From a checkpoint of a small sound classifier.
Model: log mel input, arch jasper, activation leaky_relu, depths [2, 3, 4, 2].
Data: trained on read English sentences (LibriTTS-R), 21.7 epochs.
Rows from block 6, named by matrix and row number. Rows with one number belong to one channel. Each number is 128 + 24 x the weight over its row's rms, rounded and kept within 0 to 255. All counts start at 0. Numbers have three digits each. After the name is the row's rms in percent of the matrix's.
# convs0: first width-9 conv (model.blocks.6.convs.0.weight, 208x208x9), inputs 56-63, a 9 kernel for each
# convs1: second width-9 conv (model.blocks.6.convs.1.weight, 208x208x9, transposed), outputs 56-63, a 9 kernel for each
convs0.53 107:130169111143145096129153126140120119066178132131149140136147145099133154118119109106152159138102119169078118160155143110098130125119107140129121142154110111133151154143100128071148143143120169153141123134098126148103
convs1.53 106:196119128097086116092118144086141121116126091142133148151132125121136114108113123131137108139088114107102150164132161164117081090116127089161150167132108138047133140119113147118149120136081117135126167101141111110131
convs0.54 095:116146140139099112152087169124130092135117121131144149135086153101112172122115108104112143122135082094160127098116124080115069107155152092133133132123179147124157131170124137121167170127144128120133144087130079172143
convs1.54 101:126122116133085077130115128130136139125124141141117127145125111102152121198144125140139152151127171140096116158103146145102140150117092117120132166078120104132135124139117172113131118158081160110173123122126143125100
convs0.55 092:156126091117123155078125121109122106117124111127121103154084154090135100172114151124120151115175120144063145169126134108124135094107084109129171157087101099161147126168112134151171124123138130118114133106139116124164
convs1.55 094:109118142130159126129120134137108125133147098105129128134141114066144154121142113141134130119114108109164117117127154082160149094146103138120108169101104201144159130105134150167144125121120119104136122117146100118135
convs0.56 101:106125165128131124116141144107126132125110137127145120092107122113165148108153131164147104120095161147169141135120155167112108122120131128098135141140143123123114140103106113163110133099139139091125145115093101093139
convs1.56 098:133136106108115135137125127125157124130134136111100109092078123092106125132116113086146150152157108112156111130180159126107125143142133118139130139134178157162140142127154105123152094116131115139108137126122123164146
convs0.57 090:115145102094127165108167157116149129155144107150111148156127144155139167097122143098089142119115122120147144085159081129099118140101115122155096139134127127116140138130129176084145128126125085123100122151113107146149
convs1.57 093:103151088153140150140125140123121117105156128123088177175119146127109101141121146127154133092137118155157130122122127124115096145099146160111121104098106129143128119145084170155138126133138151132134122151094114130183
convs0.58 096:191133143118154098157153119154153128153156080102116136158118119150154116164097123135065100148147138104141140141167140092132088110096106112111128101134133133145139156093143105133115091133111137177109109117108122177143
convs1.58 097:108173141103118126161111158180090142155133170124088131102127101133115123158134107105102140115097134162151163171141119128095082111146158126115079086085111170130120130118141122115153138131181117125138130116147147159159
convs0.59 086:137155139143128138134118124136161117108116146112104104166125113132133130119154120116134117158167151114066126157160152140155142127114115138084096128112152172158130156116129116125130134115098178112155069119188161111118
convs1.59 091:112101072105086082153159136124115114129091150124136165132102102117132144124143127141157143130118144141133116146121098143123094124097152152197181118083131115134101133139177167105128134108131132142112094119128136151096
convs0.60 108:121119149113125105133100124120127134166115113103158164105136146148105145115110140135095150113136099093137153094116117106152133162136136111134139136090134128119161144079105158130177161127127065175100132163118159163119
convs1.60 100:134103142166109137102177112144138108111134144131105128148127091099185118131135138108122152114134120136158135132178133178121081116104151156158168147121077124111090139144099141100127120117143148139119125099153183126168
convs0.61 088:122132167112126115157128103149136152114113119187117150111134141154106119165139137173112128183125143123115136101147040125146165132119149167093177094150123118104125123131111137143136110169160082153108157129101117156134
convs1.61 091:126123132127132135127132125156110141118112096127130111110097086117115142172172142103129099158157118158155078110132176098119137178099127106143124141149119174143162118128110114136135122115144167152186148159148114105192
convs0.62 100:134107159097097120135159144133094170107143105153145131143138163129125127158151140115114145125114105150140093123143098129156132115137137124101138094122139138123140100137098142125154103153126127099164120124130124144133
convs1.62 098:177094164098108143138093172115119158098097155153103146160131140154133120148142082128155098141114131143093161113114152088172138172159128209089108120152124143080164141162143106159130174140131145154099130141128148126132
convs0.63 096:121135141111116141104137141104175086083095178130131128143158140086127135131124157144106156122111086133187109136124104079115164164174171148106093139154110087130125122132121151173166151160116146137129154137105076094127
convs1.63 099:149145149153133098141108132081134135136108140085105103126110098112147134088155143146101139195143111131142118125142139125161146145152172124150137159188171107117160132146105102137092127091106073133094149105104114133129
convs0.64 098:134081123135153114093113109065100132125126135143155140123106091151166167130114089176119128124139092095153110108088128130136131110127150087144114147121141091130144097147098133145161103155120134089163141173140129122079
convs1.64 104:122125116131134149104168132136112137107162137110138117140147101092129115137149095194150161140141143066120111133121090128116168113151131158125110134122139156154113146168156143132146106099125130101137158136137111121123
convs0.65 082:126132126161138153163145122103117118163130123165111148165144157116178133129127105161105164141129126116163128188112113130141127109122145155143092191118110182103132091109123143147065131145136126132129195096179140133154
convs1.65 089:113132111140136100122111105161163190119171144158171128057085125163123152129167138189108141111098156087116089064105139074107135110114097123115115096141151130094154138136147119117095137101147148145151134142134119096109
convs0.66 130:119111143133105117135125120156187100117163099140099110157115170086130154127160128090210109099110122121131143131125163106115120164130118163124115136137114110121120101121168146136144163124132134165112146122125125169146
convs1.66 121:148150168095165121132114123105137105116154146107162168130146122098148142094115128098148126136156128148088116103142143141158147150127123142127111140118139136122155135154134139111085170124130135136141120133093130122133
convs0.67 097:138126167113147115147125131119181161163143123172098103124137109090103149138110130113181080139157110114151166139096149090114182173155151109133142118108137131116125126187144131132138150083137134122126141093102142118118
convs1.67 099:117148126139163149112116137091084168100121095144158141181130099111118130167117152141091178155104137165130094121129110170138106101123124114124118148125101120111079125123086130153129166170138119124150133112129135139122
convs0.68 110:153152138079128144108090130145115137107136115150120083136096145111094131134109147112188097154102065097179096155107103170118130120149171146139146127130116151123161176108160086140122139110131122120125127132178126136133
convs1.68 107:095130115147146137130138161113147119111134125117155139110098128124146115122111128136112125164157120120132157149121132128128105151117150179147118083152138139147136153127138148147090141105088069138142088150138128150163
convs0.69 121:107090154118175130121126137126127115127162123114097123149149106141109139151075125143111140068172107179139046137194094117132147121123139122132092154121167140137129125089085155095099136120151106079155078154135130171101
convs1.69 115:143113140113131147152110118141116110134178139140148127148162122137184099146150077143159120134145141138150132137126139146103109183084115164156138116156123126129133144169090129082146131099091130149156156145138153127179
convs0.70 110:116113115116119121109145111125136138132135128142124103136147102107150132150109120158075129136125138125112131131078105159163150096123154132126170149132138148122140131135150117108144119126127189094117137095138218135090
convs1.70 111:111131111093111117202145134106120142089128133159090102155129175143111138158137123138113102127180139112181103102127156154142128149130129144119147145113130106154098146102141152085105110133132148124128125173104119157134
convs0.71 099:106140117157136150126122110109156084128136180132153134154133126077141105099153120170140114110146140101138118137126092115167137163183132151085172121133098128133125110107120128125160088134097137186119123137117132150142
convs1.71 094:115121112125092125131137126135133148126130148131162141100113131059121101118142135127146110110091153136104144126076144066102124139106089150103127093060133131114146147155129122079089126110124123115138097123115138125146
convs0.72 132:114147116134107119164145139161122107070124129183161085122141146193125117103134127117115094143111119156127103132149147143134101103173132139122148118108144126109118137141193113108107100143093123189129092134099155129105
convs1.72 121:118144136132123109127168093127146143122134091145120126146096117118103118148163102123104115141147139143104128150136132107134167180080150175108097133146167105153110113140122149143086104166114148101166123119129154129149
convs0.73 089:120117123151159125120129154146161099123143153084081126102124128131135139153145136161099133134114108173163160071159119122164150114092096142138156130093143126138156141171103144091111129139149171107198093141149115104136
convs1.73 092:135099116096164134130076169111107112150170101106135103119103114148129093158115141093079111155157099132127116150113093118123149151129128131136185132128113130088131154112139101142165150156134098126139159139114133118103
convs0.74 074:100139150126105118144125118129139101115141144171150122146085111112121114114137077103128138115126115128142106124143106140128109148139135160112096134125129152119099101087091151164122152135153126125115115143105156120125
convs1.74 094:106137150113167105148119124165163116103107146124123115112095135130134123117128102096147162138107120124131143117114114126159141141110157126124169149171169121086126128123126109117105123085119129133125138127117127126107
convs0.75 100:153137141126136133112136116150119090146164107152163086145105111118106149117160159136100178135137115119136130088083117137117122145142157189132137094103109136136107085143171130090131125137169147140152132098123137178154
convs1.75 103:122119135142127124170140126101154123140143142125142142120103131131010119117124169092080132154108100098143138092154128134158103135130110130122151164097152149123137150134105160161127070109122105152120147129133131139115
convs0.76 106:111112092153113152135111144134115129127096129138113151150163105164097173133170100115082093154188102078142090155146131095128108138157105091134102102093133140114103164126113124143095100141107169128115161128131154130098
convs1.76 107:131144122146103124111130145112126116116125103163116152121136147097129099155106128149152162131169101135185104112091114155132115130127099128125118178086090123109115088156170148108127114085164121158118123101130134112133
convs0.77 097:146159109132084135109091137121085098136142110146132115127151139157098092172146118142080142144154087160106140142113130140147145124143140106088093168084162099164085104145167133129135102120137133112111159105125164124137
convs1.77 093:147141144129087181116113115100158166093141136117123133133089118134129130104149150105108132120127114148130117101125115120150124105119117113180134132106154114139116135123123134120124075123159110116108096132129132100112
convs0.78 087:116106084160141109124119115161143132161088166150158119145150125151115134133111135154129124133113134092164128171124122147137142150107081131142093160100122078108147111124115144102117097099125132132161141118179106154151
convs1.78 091:104100131146126150117145130097141116139144180128136156110142100113153096161129099122107142121084121125099117135140135121148161145151137147053125136115118109149137114141166122114142123130090118132115139136098130112082
convs0.79 106:127151140136155151104108162161071114110131158133136100105125171124139135124123147113127141106160133145120118103205094115100088153166164161146152098139140118120139162093152152144125117064103138095157109124130128112109
convs1.79 106:127140156101135121166137121145090141106122133125107143098129115126124144177104127152132136102156182094119107145145176158111091173078146097136149140142151105136109092114110135139119104125133123163140176120142133098132
convs0.80 108:158108143130133136156109107100133145148132120140198087096134145087124098150122130117108137130086150150116124116126185134152088133147072138119092119133116103105111128166170163135139129139133146130184180102115111137130
convs1.80 110:157156115117155156122111123120148139113109111160128077125167132132128101125158151154119115152136126125157177153114062164114134103095144126114118112141097112131148118124132142173115106141115146122121145122137125144103
convs0.81 092:140098144151110073156143171104131148132149142130140157154109122107084153156110153130191113150137098079070162105157109130133144187134158076130119124140156127100108092090113093111112102105125124125151159145146118094145
convs1.81 090:138115156150151087137088157149102133147129094102135144123124114147134149107116125133146172135164150114095128162123095168128089107108145147064152125143128121148151126156142124104140160120149130105131147121111077125076
convs0.82 099:178112148112137109113140149153082088094192166196144190182121129102136104098130129111107077139139165158139126194128153107128117130090088122148111117139161186115105128157114135118141149100118084140128147167170126104136
convs1.82 099:121156132153115141154136168162134178140192109121108117133151185149087142127140090160139112109138098175158129185134139149130106062129089134116137131138105145101155140099144161173142127134097159107137103135116126083137
convs0.83 099:130118133138124142097139086118124135151176138078130159088114156168142088160068134082147110084098107143098128160122119121144118139098099116090118139096147140134128141148124121134106139139147140138102120113152155140090
convs1.83 104:120134129163111060143123141106127111129157135122142135114146151115144089129182174145169160153166147119119149147146131079126148133110084132131103128150113153147126141150120099145169135109109168143116166203185163128161
convs0.84 099:107127142136136098137145124146114119115116156125122100147142099097163139142179142148128124083094102122159175153123125142104102137164118148113135104087124172106115127137140121118117137138124124151118130091125163152153
convs1.84 097:115150147141105106161127108100134126120102131131150131098056108093089130178133132135176121084086139177149158140145067083130148177143107078115125134107125107100107118125110090091116146099111114080117109123129141149146
convs0.85 100:082175138129102081136135135142137105130112133113133146140152129118127111160143127114182107164139144101142123127144149098137131134117135144130081185106102105055135105142139124135083184135121119167119131136119087158138
convs1.85 101:143121136127118155139127146111107084143189105159137125127148108135127078152135120125113134134113118115121091143149080130167191141093118157090103153118136147147148098091101129064099173102123126139141131104111115079096
convs0.86 107:140122120130129148135101134101164151099125100171147125119123116136158119109120114135140077126149107158176086189137166162141108131150098073117117080155106142101168152118148074144141204146135090131114164091154172082134
convs1.86 107:107137141147103087140156133136109135116078118122135162164110126127118123139114087161116157178065110151098110141122127154106095122182120163102134138085105126131099110092081140131138175143103130128147113136113102088113
convs0.87 090:111119123096120125137106134129133121133077107118099101105162196136131142131103137099081145140089135100136105067021153201152071105113129105141155119124103157096163146108145105158125156130110112131146116119120184105113
convs1.87 093:132088111120091099135105100150127164127157146147140122107125101075112121124155097134126130137113150095157151121094104131096114107134175140110127148178125150137163111100163116144167173146098121111123149145178127141138
convs0.88 078:127115138144155167155127147127142141099117117102122099108134097117127124132151128080115154107114086176150108149154119142118154143144105119085124157116119128154138117083121138117120162142116104129162103129150186146122
convs1.88 087:121123162150154122141163141058123125121121108090102121107106109124135131120104139130125080115107163110147158125162155097126129131139148150148149111120122132130119144107146102137121147118125119164141196229151136169160
convs0.89 111:108152142107136124143106122127119093119117133158179135093156134104144133192142162098142063119120128104165095101154087090066168147130153137088121140130131125129193141130123129133103130132112139132112080172118124108111
convs1.89 107:128135133120119108102114119145150163158127107141099148101134137089162104100124152128166149138095092214100130126149135134166126121124134123135141102126149113124094155156111176158121128105153149137152125118129126141147
convs0.90 096:145133112116146156144134145123105139144134125113162164130093126122099154132165123141144101130104112129126104105142096090166121149130109118132159129126121090106145141138108117134121124146133102103090103155114113135111
convs1.90 097:123126120133115104099134109151136110152102141153113108131124166083160122171131102117154126143117128169126144183090138100120104164102118139131135140134098124155100160160123152181098126129122135115151091208114162124145
convs0.91 087:159128112110121137079124104083116153136166141158131123116082142146082125129115119150111107144120107179128162153134121112149136146135106097108091101111100116108091117150091137118128138211169135151126143104134117102137
convs1.91 093:094124120093146116127151144123153137132122110138112113119119100140130120076143167094133135085109136117134127150115088109128165170140133160146097144118109104138125176174130161126163162122130117142126095111124117116132
convs0.92 098:119122132133130099115119158141131112120127145125118104152111124133139114118090142140120097131103145132136136105140147157112121111116099136127103126158134124187147107091117148153183149133080119111175134098127134120150
convs1.92 106:145121102098115110132125150103139153147111115130166143114138142092113150122146113156142084081118107142135156166157094064060138164163182141135153127169157097113111118131105117109125181136162090087116107148132119172142
convs0.93 117:122118113154138087124100131091148078111153133159193101117182101143144129160122152121143091110151139170088153115107112131126115099153132127147138114134130130132106098132148163154109127152123131101163126120129146176128
convs1.93 113:137143149138154151090142152154168102112150127129126161088113143119096158129119158091144127134162135110150123100115149151101102136105118150111157120115168164128103129156125139115171154150119138077133108088145134135111
convs0.94 117:136072099148142120148150117118112110129090123135094163127106157124126140148148126144092173182090129114064168151143140177130118115105140140143126153101106165159135142135154164125114153098161172132112082122094140147125
convs1.94 109:129121155141107153199093107121144127118114108127135101096122126121116122108127148114164126106143110117139076093131143142121122144088145148116188072142148134133117192151126082107101108148155143139100147135149134112110
convs0.95 102:121146156134119140118145120124158122120155128124101090124104138097163173104119113106114116110131134157133115126104109117121133146085133137145134160096153141127163132156179115101108135123101134131106151077167108095115
convs1.95 104:124134111157105152141115131114144125124154115187135148164124174117118156106130131127118122125138118137122116110141082107151166153117102168137104094118147165141158130138099123159113130112158107120154129125105139121107
convs0.96 077:152132149165136113146106147127127125147139138152147119137105133119148119099127125132103109103131108133117115151159159124139106096140108128152107084138109132114103151124113102119150138136130118147113132109119141160142
convs1.96 097:126119141139155115082134096129120167133122146118099089101122130141114092153118123188117113152138146125116108148133116146144159122114099112142148094134103125129148117110148083084137135121106124137114094116125132112101
convs0.97 121:137144114100155087183112127169140148132071148113135047086166163135126135106105179161117138111123143110118133147140113155157147145114145108150167159123178094145115172145140146105109134134118110117168142130125110096134
convs1.97 117:164078130119182088150130151065142127151094145114140159113108143099125160108133148113116110091163111125139119115126151113150122139139168153128188137112149089141123162119128094083141109106140124133121140134126101148103
convs0.98 104:104136114097125088102117130135117166133108120173150106175142162115115135065150128129115141113120145126165075146112121085124128134108141116106149115143108146143129123076142109151112104138131101088130107116115144128137
convs1.98 104:117129155118148100132140109117154115132135102145096138143113154149140149112150136115135101112170138166123166120118161174121157063119127143122127129117137138130117120111118109136143132124153161103136134178160120137114
convs0.99 102:109124130085141136151129148144078133129129130095090128090104154142151171136152144144147146089117129105136156152193112130093119094107111120092122148120156114134102168134129157140166107110129144137130152149139138128134
convs1.99 093:187176134170140149101103142120164146080142112091079132085126110139146157133118110091104146098134117128139136099110140137118109099169153106115125132132162148159118119074102128150150164155133100162129107106112121131117
convs0.100 103:122125143144134159111133158138156117170124130126110106078144084128128141104119096154146132121151125117118081138155132134104074153171076173133131106135125075090153146148103087122127134103112146124147091146155079148123
convs1.100 099:162108159130133130152141137127105124137125166152153139115156154123145143176147168141146139133098122120125113106110138142134101132090153120138110103141147063124150124137120110096094064130124137141140124120113128131117
convs0.101 109:149141090099090091135109136179101159117097103159100165112155143145076132106148170109098203102102132109114124172101150103108101139158149151115144154117102145143115113149124108093155139106143127132112108113150133091126
convs1.101 115:146087102141110139133147162107122113121114087138094113092110115119128128129100150113146134088132136157189160116086158147109135106166083075115150137150111138077100118137135144174122165158116140126149149119082126087119
convs0.102 096:132092161108127127110108126171097141133100124150118151142121166093083183114153127147085110126083154175113131118128088141143141106147135123125158134148079093136079130118152168153114160102137132101141164111112145111161
convs1.102 102:144125134134136106093102116127139143142127114124105149109119123114134119129081159110130125124150095086159157103105177169128122174142133111158138092159169120092136124136123120120097147135127145161143112133136151125102
convs0.103 092:111136137147108139140133139102179145146138157066144144151146154110135121130117152115110129124095127146164120090095170132145095163118105101141138120179092134118099139115092114153084134152109134100100146121145098100149
convs1.103 092:141125153146090163131148101110141138185139147088151077120140130131146124134109132161067061112150159130115174137129149137112132059089133112152125171194115142133149117137101088135123142168086140132117110182126132113126
convs0.104 089:097148126161129149131142123149128106148125186112147134102118142083128167117127141107106144106147127189137137145102133150136124140157139132149145154135159136175135128129098119083162111129117141159130130087130107132105
convs1.104 095:103123134130124118118139104112135160159113134118140119093102113119133121140131104103166112121103099118126114120106118083112142117102108125131102116109188134125110155115113164122125117087115107111118104165119116078117
convs0.105 090:154146124136133128120143133184127121184152161112142108163136096136146163109145137102076133153153148139141141112161132164157117150128152115117110129133120112080097131129165110125128109091128107098116145106145091103131
convs1.105 093:108128133137132127138140121096105102122106149120113120107149138111120132115102069088094087170156100112142142115143087097077098159113144109129133124121122112145155067100123170098101117132130175166157140126105132115113
convs0.106 087:105101127126133131152145148151167138070132087133121119150128145140087130148166113106116130150085151095111109102079142125104135156124137124158123130098141103102107135132077143136136129126090109123145149142119154143148
convs1.106 096:127101130125097171160135146120147127115134086107149156122077111131146126137164141102130113113145110114136137136135137136107099078146133159109084109120138102114113138171111106098111118156138100126126121153134138134110
convs0.107 090:148097131126152180124106125074128125141091137088124131124128121157124127129086128111162093143113157122114132114131126117126088125136116076088124155143150093145119133100129153123125156115089104081107169113149103094137
convs1.107 090:116113126117132106112079137124115114133121121110158138128146142132132137106141134111169113084136094122111162145152148130157115138116124152143144155079118112146068152107101137152114145141133152117127128137114127133096
convs0.108 116:115128111174137077107146122066137125137137133152133133104113090150156127149141085186150086133158151052148120111095141151150115107099092094139125142166109105108132165120138125140152115160140129111156126147117118143091
convs1.108 114:105208138159146175152143125118114105143097171131109114120099158076099128174140129139141147092103106157132115131115096140183092143164154122144100112112136167118090173114094132124089154113130120137137130134149111114122
convs0.109 100:147105100087112147082176133084157092139100145109137140134126120108131087080110141143090147136106137163103119130112136112103164109164142134163109142121139144156117100067163120117152121091132098111147130106120130132105
convs1.109 098:124134164157111127125122130108109111142101138078153107154092150197138184121114123066148159121208151098162100140170141134094099086107174118144111140151145170136123140122133127157136111082135185131133125122106072117132
convs0.110 097:110097151114150148140149121129087135106134151130147116126103115149132121127147134128121111133141131123132121170132130096111133152119104129161164157125138107134126123121109164136119039085137147159151130134133139126119
convs1.110 101:142130125164128070120121108146102118123122133159129107093093135148143158114122052143153141136135101109128154107125158140134175093090187094124152160177193174196133136146115143118094041089140140141141131118126121124102
convs0.111 117:168126185152111129100104149169164127098155118111162135160105057125109098158135133118155152086103190112127154174131149149113137130086147103096118230138125134137112152134109098115139141132105130117115114113145137147153
convs1.111 119:141131156155126127138135139105133160124132117141169133125115133154132116101100107127172129067132150146099136161141127123109149127106154150132137150127130117111137113124133149153165147139109122119139121131136133118123
convs0.112 095:117121117109158119144158142103122120084145096146163151118135114145137137138130134097117090084137121115106113103076075133120164157164113114158146172152183120121093144145118135137122127141109088148131132123137115119109
convs1.112 095:090143140130149137128102125122130172114065146116105107109125130144117138143124131181121095147093130152123123128092111118152116105097134103123117154123104102119139123176092078132121076120151119109134165104140143127139
convs0.113 105:125113130104098134114090088126145137114127115122143130115140148080083123143127157140120130126178109115189130128125122076072125135124145118108133141128089122142113123101158153126114136122128084136128091124162155141122
convs1.113 106:158087144157149097109151095102130109124116160138163119096131120094160181103164108143134139145083133148121117116150120143194112136158090152138118076108112148131140148174171122189133150147154163148127117116122171111160
convs0.114 105:083130139106060166124145113151127078145089141078096141156134099115139103104150086155092146130098119176199114141175130120158132112145090112115124135127131138127177135116149104137184137122157092161160161115094147108117
convs1.114 108:148112125146081129138178121137152076123132141112157103187155153154179109087110138112129133152134103143141130166115143104077129127083134125109118073142121103100128182134137143148102138160167106122130134149087119144123
convs0.115 097:107105129171155150131111117105137145125142092117108146142150078132098110113149116150150098128115121130125111147101081163164182160104096127118129128105154171143140145123129138133158141168152129151116101147122165127131
convs1.115 098:135110135158143147110154118156131084082137132123127119096131104112133184174153138178142122145152105138085126137125128116119112142141129127135162179175092130146131138125172152200177147158153134146106144093164167120149
convs0.116 108:126036118090165132144103100143073169118134097138127177136123123166121161102130114175102086156123064118115084132167135117117152115135099066175121128129153092134102127130104121138144115147125130112111091175153101132111
convs1.116 108:120138156105118110130087101138103188137128120116109137118174115164146149141120144129150149164158097128156116111071142082150113128146114152097100099144110132097100096106100131145128120144138082109102162086137126128092
convs0.117 123:140121139154107100127185132137136123105108120169127127139145157116109129122129125124138127094104132128121148123092139157139107116176157144129154161098182161137114153077174151123091123149109144136105132106083139148129
convs1.117 114:133125153090073100121135148156116130149126116111129105125134143138159110135134115124123115155121140146137111094117123139102111155135136105151138136174116145155125106123089101118136060129150120125143100149125125130144
convs0.118 094:129151123111115153161142133147119108112128133141125101129181158153137144138127109118149065100117136164128113125065100172136138130131144147109153167125082139110141119136117151131179082128124120156138111115119094089110
convs1.118 093:115119142106130137149147170119073130117111123153102147106101140143128121135142135142153144099094145136089118115187090114143120137173139118123092138119140157115143117162145177150156162138092209165126139153095138103131
convs0.119 103:143119101108135146126117149116132191130167164153144143125100127082126133175145145156103162141168143141137161092128080110151150143111146110108130140136138116119136074179104134121182143139154118138138127101142089153120
convs1.119 100:129134125148117140101155121088159172109143165164122183105132153143122102105151135120135136133086112134126128118123154142117139144149172113105173118128136154140118143132105141116148143059132169107152116168122156110101
convs0.120 113:156152149137152134159121095099134182115192110104152151105082158077125095143137122166142104152135161087113129097099112148133154162181164140111175130118125096115129138111125108092132131160095085105144141133155137096134
convs1.120 108:140096145109123139116128154138145115160137118151132144089100108103098130117089142130127142089124109158196109141075108111143110127156149122097147114115105099108119081136150131159149137142146137093117091094115158138122
convs0.121 087:132135129107124154126143156121093120090118123110155121123121118114168127173128127139149107150169139131091088134136117112126112162122118129177136063122091147112134114119155123103125157097116126116113132111089146117129
convs1.121 097:149112126110104141130107108099148087110139121137132128086112165177130117189152132139148156127100137093151098143140120104149146109154149133130142123111099120131113154151166132161106129102099108161135112116095132120153
convs0.122 105:148092130108116126135146123158107124142139126167145181093141124132129181122138169160109125105127102189123142133122082089121146110108155114123144136130122078126116077136110184144148129121162148098160123132109111092142
convs1.122 109:132134115127106113138143123125140154093134134120105157099124134117147099104132137142144120145168132127117145112138101141127131130124149164095105115121148138116125118140110142165132122121134144117152118186139126116153
convs0.123 097:104158127115108138128127129081151144127136114189151150108186137086151144109153112112113134142169082174134157094098155141120110131129123128131108138139140118155088069119109121120121134139082146068121123132056131125177
convs1.123 102:100157099125148118144139121154113177127144126128133080140161114115119113177097184110109119160119099126112143138125115150135114103148123139106138161142145131154112088125168096132145144113173111170147187110147094140090
convs0.124 092:143137109105130124137155170133167126182174142188082097122131137106107172108155130158121132121073116178098137159147082107109092114150122131123159155119148147135132112162162134172085100110112133144112131123152147161164
convs1.124 089:130142125137076112140106099088140121119144141098128073159130099083133116114068134101126140136117089151129099114124154160131174152104073130100117126127122141130118135117141128162099107144146130130123091090174144134121
convs0.125 088:114162126102084157125129162109205098103109066117129082150124134128149130079124122143106135096105100136091152138134144148141190118136133140099129121128105102149107142146137155093145149106131125149135161098100121101151
convs1.125 092:120127134162127136119143146113117124137105149130154119155143121133108115081160128124108118136120150132153139123128135077112144116126140116141106131140134139138092100097126140116127140146106107046120133146126140154109
convs0.126 102:095143138118144133137139134136092092137067198144126130108144097094101168116138125149102147170101089149132145121121092148165104124151168135131100150127120122132130111151151146123113133122141133113064183118132149144130
convs1.126 100:094106138114142125163150123094122122165098111102100137125130104121146143156110159073127132116118153132109112139128108146095152110125123121070103149111114123131103128091141141143165126135126135147151125118140151116104
convs0.127 099:183131085139100130136110134164146155162110171157146143086135114198114105119118133099137119137115175092132112153141138114138133109134146126171130116079117131093147161117157132133120147099101163107155157150125141105110
convs1.127 096:133108114110126151115175132133123117143156156119150085135133119138127150129119118138110133136124076159136142112125126144145138157123111122115126072093136113120130134142152112137151139156144132101141127139164124130146
convs0.128 092:118134135168143109129106094134152174139088112111107100132121144143157146128099073158144139143100134118108128164127118121110132119114110148117149156121087130114122111167113090087084141137166123146105126121147123115096
convs1.128 098:120118096157131133130094123139139136137121105130111132119103101123129130120143144107104154180167121122089112156132130122113084100065113154129089086134127165161146140146144086128089104088136102123111113108095136113139
convs0.129 101:117117168104154085135142111170110103164112101126155180139139118107167100111131137158131071173150144166128112160119108082140088135110114135173111113127125133160123113096154131127091137119120114100123155165093143116139
convs1.129 108:141123137121143106103157127144123118147142134083101120134119137155088194139093139129087139129131116180154136125148122106117158128135082107127110114098153178114125124131159129138118115135143127126122150090073093136117
convs0.130 094:130147099118116177132137142154180138110127176107144133109134126126146144098127118130117126084149145129168124195173154115115106196159138148122104160066131118095170152135132081108123158086117121137134151153117102134127
convs1.130 101:133116125125151158131143138155166141153132130139151169112166157165171138123135142079102154142103117097128113144131121152139152099121111130154109170146133115107128144139138087131098142146126131137148125138164116129101
convs0.131 099:114116124125141133128156137154132127119074135076114142090127088140116146159094117156059191100140105134102129155122188132121119148140144094148152107101155129145097150081118121128098147162126099091145158114200130124141
convs1.131 096:145119139119110121111108103121110047111089110131125130107144147135094141156171127127168135139091105102138098126166140172161179073100091129151125116137138120124130158137138151123142095138143154153119126157148105177140
convs0.132 089:142131098099122132110140117131127132131146093101155092110108166116163162157133169117108118163172124104124117167103122116094157150135117088165119120108088113120157122123151162117045140142137113120135155115138074163143
convs1.132 093:115138122120133115125139161125135128117126105111105106101143109120127143153139141114087139169115150155155128139056013119182146172153091132150145084107126126125119146086109164121089129100133169109145109152147098153147
convs0.133 100:131107100133098134119117110099134164169116110102142125110108142156138086125137130120108155107150084115101114136157113121114116111116131154114157131080082147158139110162102166101124122101096110109165142163125155137116
convs1.133 098:135130180087090107111120108122125126134130144143156077095152107123158140179156105125223100158161158148108122126159113126130096111098106124134121157142118089106171084128130129118109131152113130127133147136087096118142
convs0.134 113:105142128135114101111148150145158128111154118101151123091191127100130140137104127185135149090147115110170103079123126176136167165129150144129153104139106099118119094121166160117130124123144139126096134162123143127120
convs1.134 103:137161079109126114130152124108141109124120142109133163155117143147110119125139139137131164097080145131119108116153157116188094175138144134140161148106127132111110072111128112085124151104089128139135127128112114173135
convs0.135 092:123163104154078126151142169135103139117102133169128115124104119126142103148115125099122111140147135121121145136118138159130143129121133159122123109076135136102146134151142143158109127106109128126152134134143151134131
convs1.135 100:140144131131109153124136115121089139136133118160139135147169151113137149118083146125157139127133144117168127093168151148108096156137137120128138150103163148165124127141121140105118154150143123149134099145125134110137
convs0.136 100:122094101100095158148143115153112147126178132163127107146138126109125107112118161130157162134090097114139137173164104165165103119139134134135130103104164130141073172121127138122125141107100144163090140121126118107115
convs1.136 095:116085151138089095143143081156172118125098138156152138147139141125120114143094116113101154141132155126117135111124160129096110120082128108090181111123163144121121091130133125111109125166119118104090126128087148123128
convs0.137 104:112130140149120089120142124131163100103114099099101097143138129095114103123134135169161173107100127115120146097103118088114110123147090125115126131133120125107175123123140138120116170108133094122159057160119109097126
convs1.137 099:110118115144130110152084134123123114137099089107122098141152114152116131144123118118106142119088128108147083169124174136153130099087126117088154125138134139148122152087158132115175114099144142157123141133131094073137
convs0.138 096:130161154132160151170143165139111154175111113144105139134154082127127188133150118160144094172164103145151130143115111133170118118154141152134138110141112127149113122125111136125115082153190114127138111165100153164109
convs1.138 095:136144119130149158168126085161096113119190132123151131105098136122146083136139101126114101141094087142140121112092143137112168169130097128126106119141132158117172112134081110181131118170127149135123139086149112126135
convs0.139 105:118161143117149122104126103149137149133154117182141093091129112126111146101121119171154120123112111122162130139145125104122163139117137129091139130111062167123120144136112134137145102160111129153131099156147090141170
convs1.139 105:154092109132120136145116130085162173123141110134103138120137093134125163123149157143113188136156114152130117112159072140158143119138135150063157105119107124160129091139080152127105142102117062099105135115118120097127
convs0.140 094:126155123153144120151130139143122113119146123116118105132086090124121138126146083104149168155092120143113125144098158063145116127131129139103154172127095137106137133139114122110092138128128130121130108121138123132125
convs1.140 101:164111142097116140139113140083131118127114119158121147131154129128113141141086148142132097108173128136108086138114096167123185155138109113162128138138109145168141174174140130080142148080161096138122077135102126128150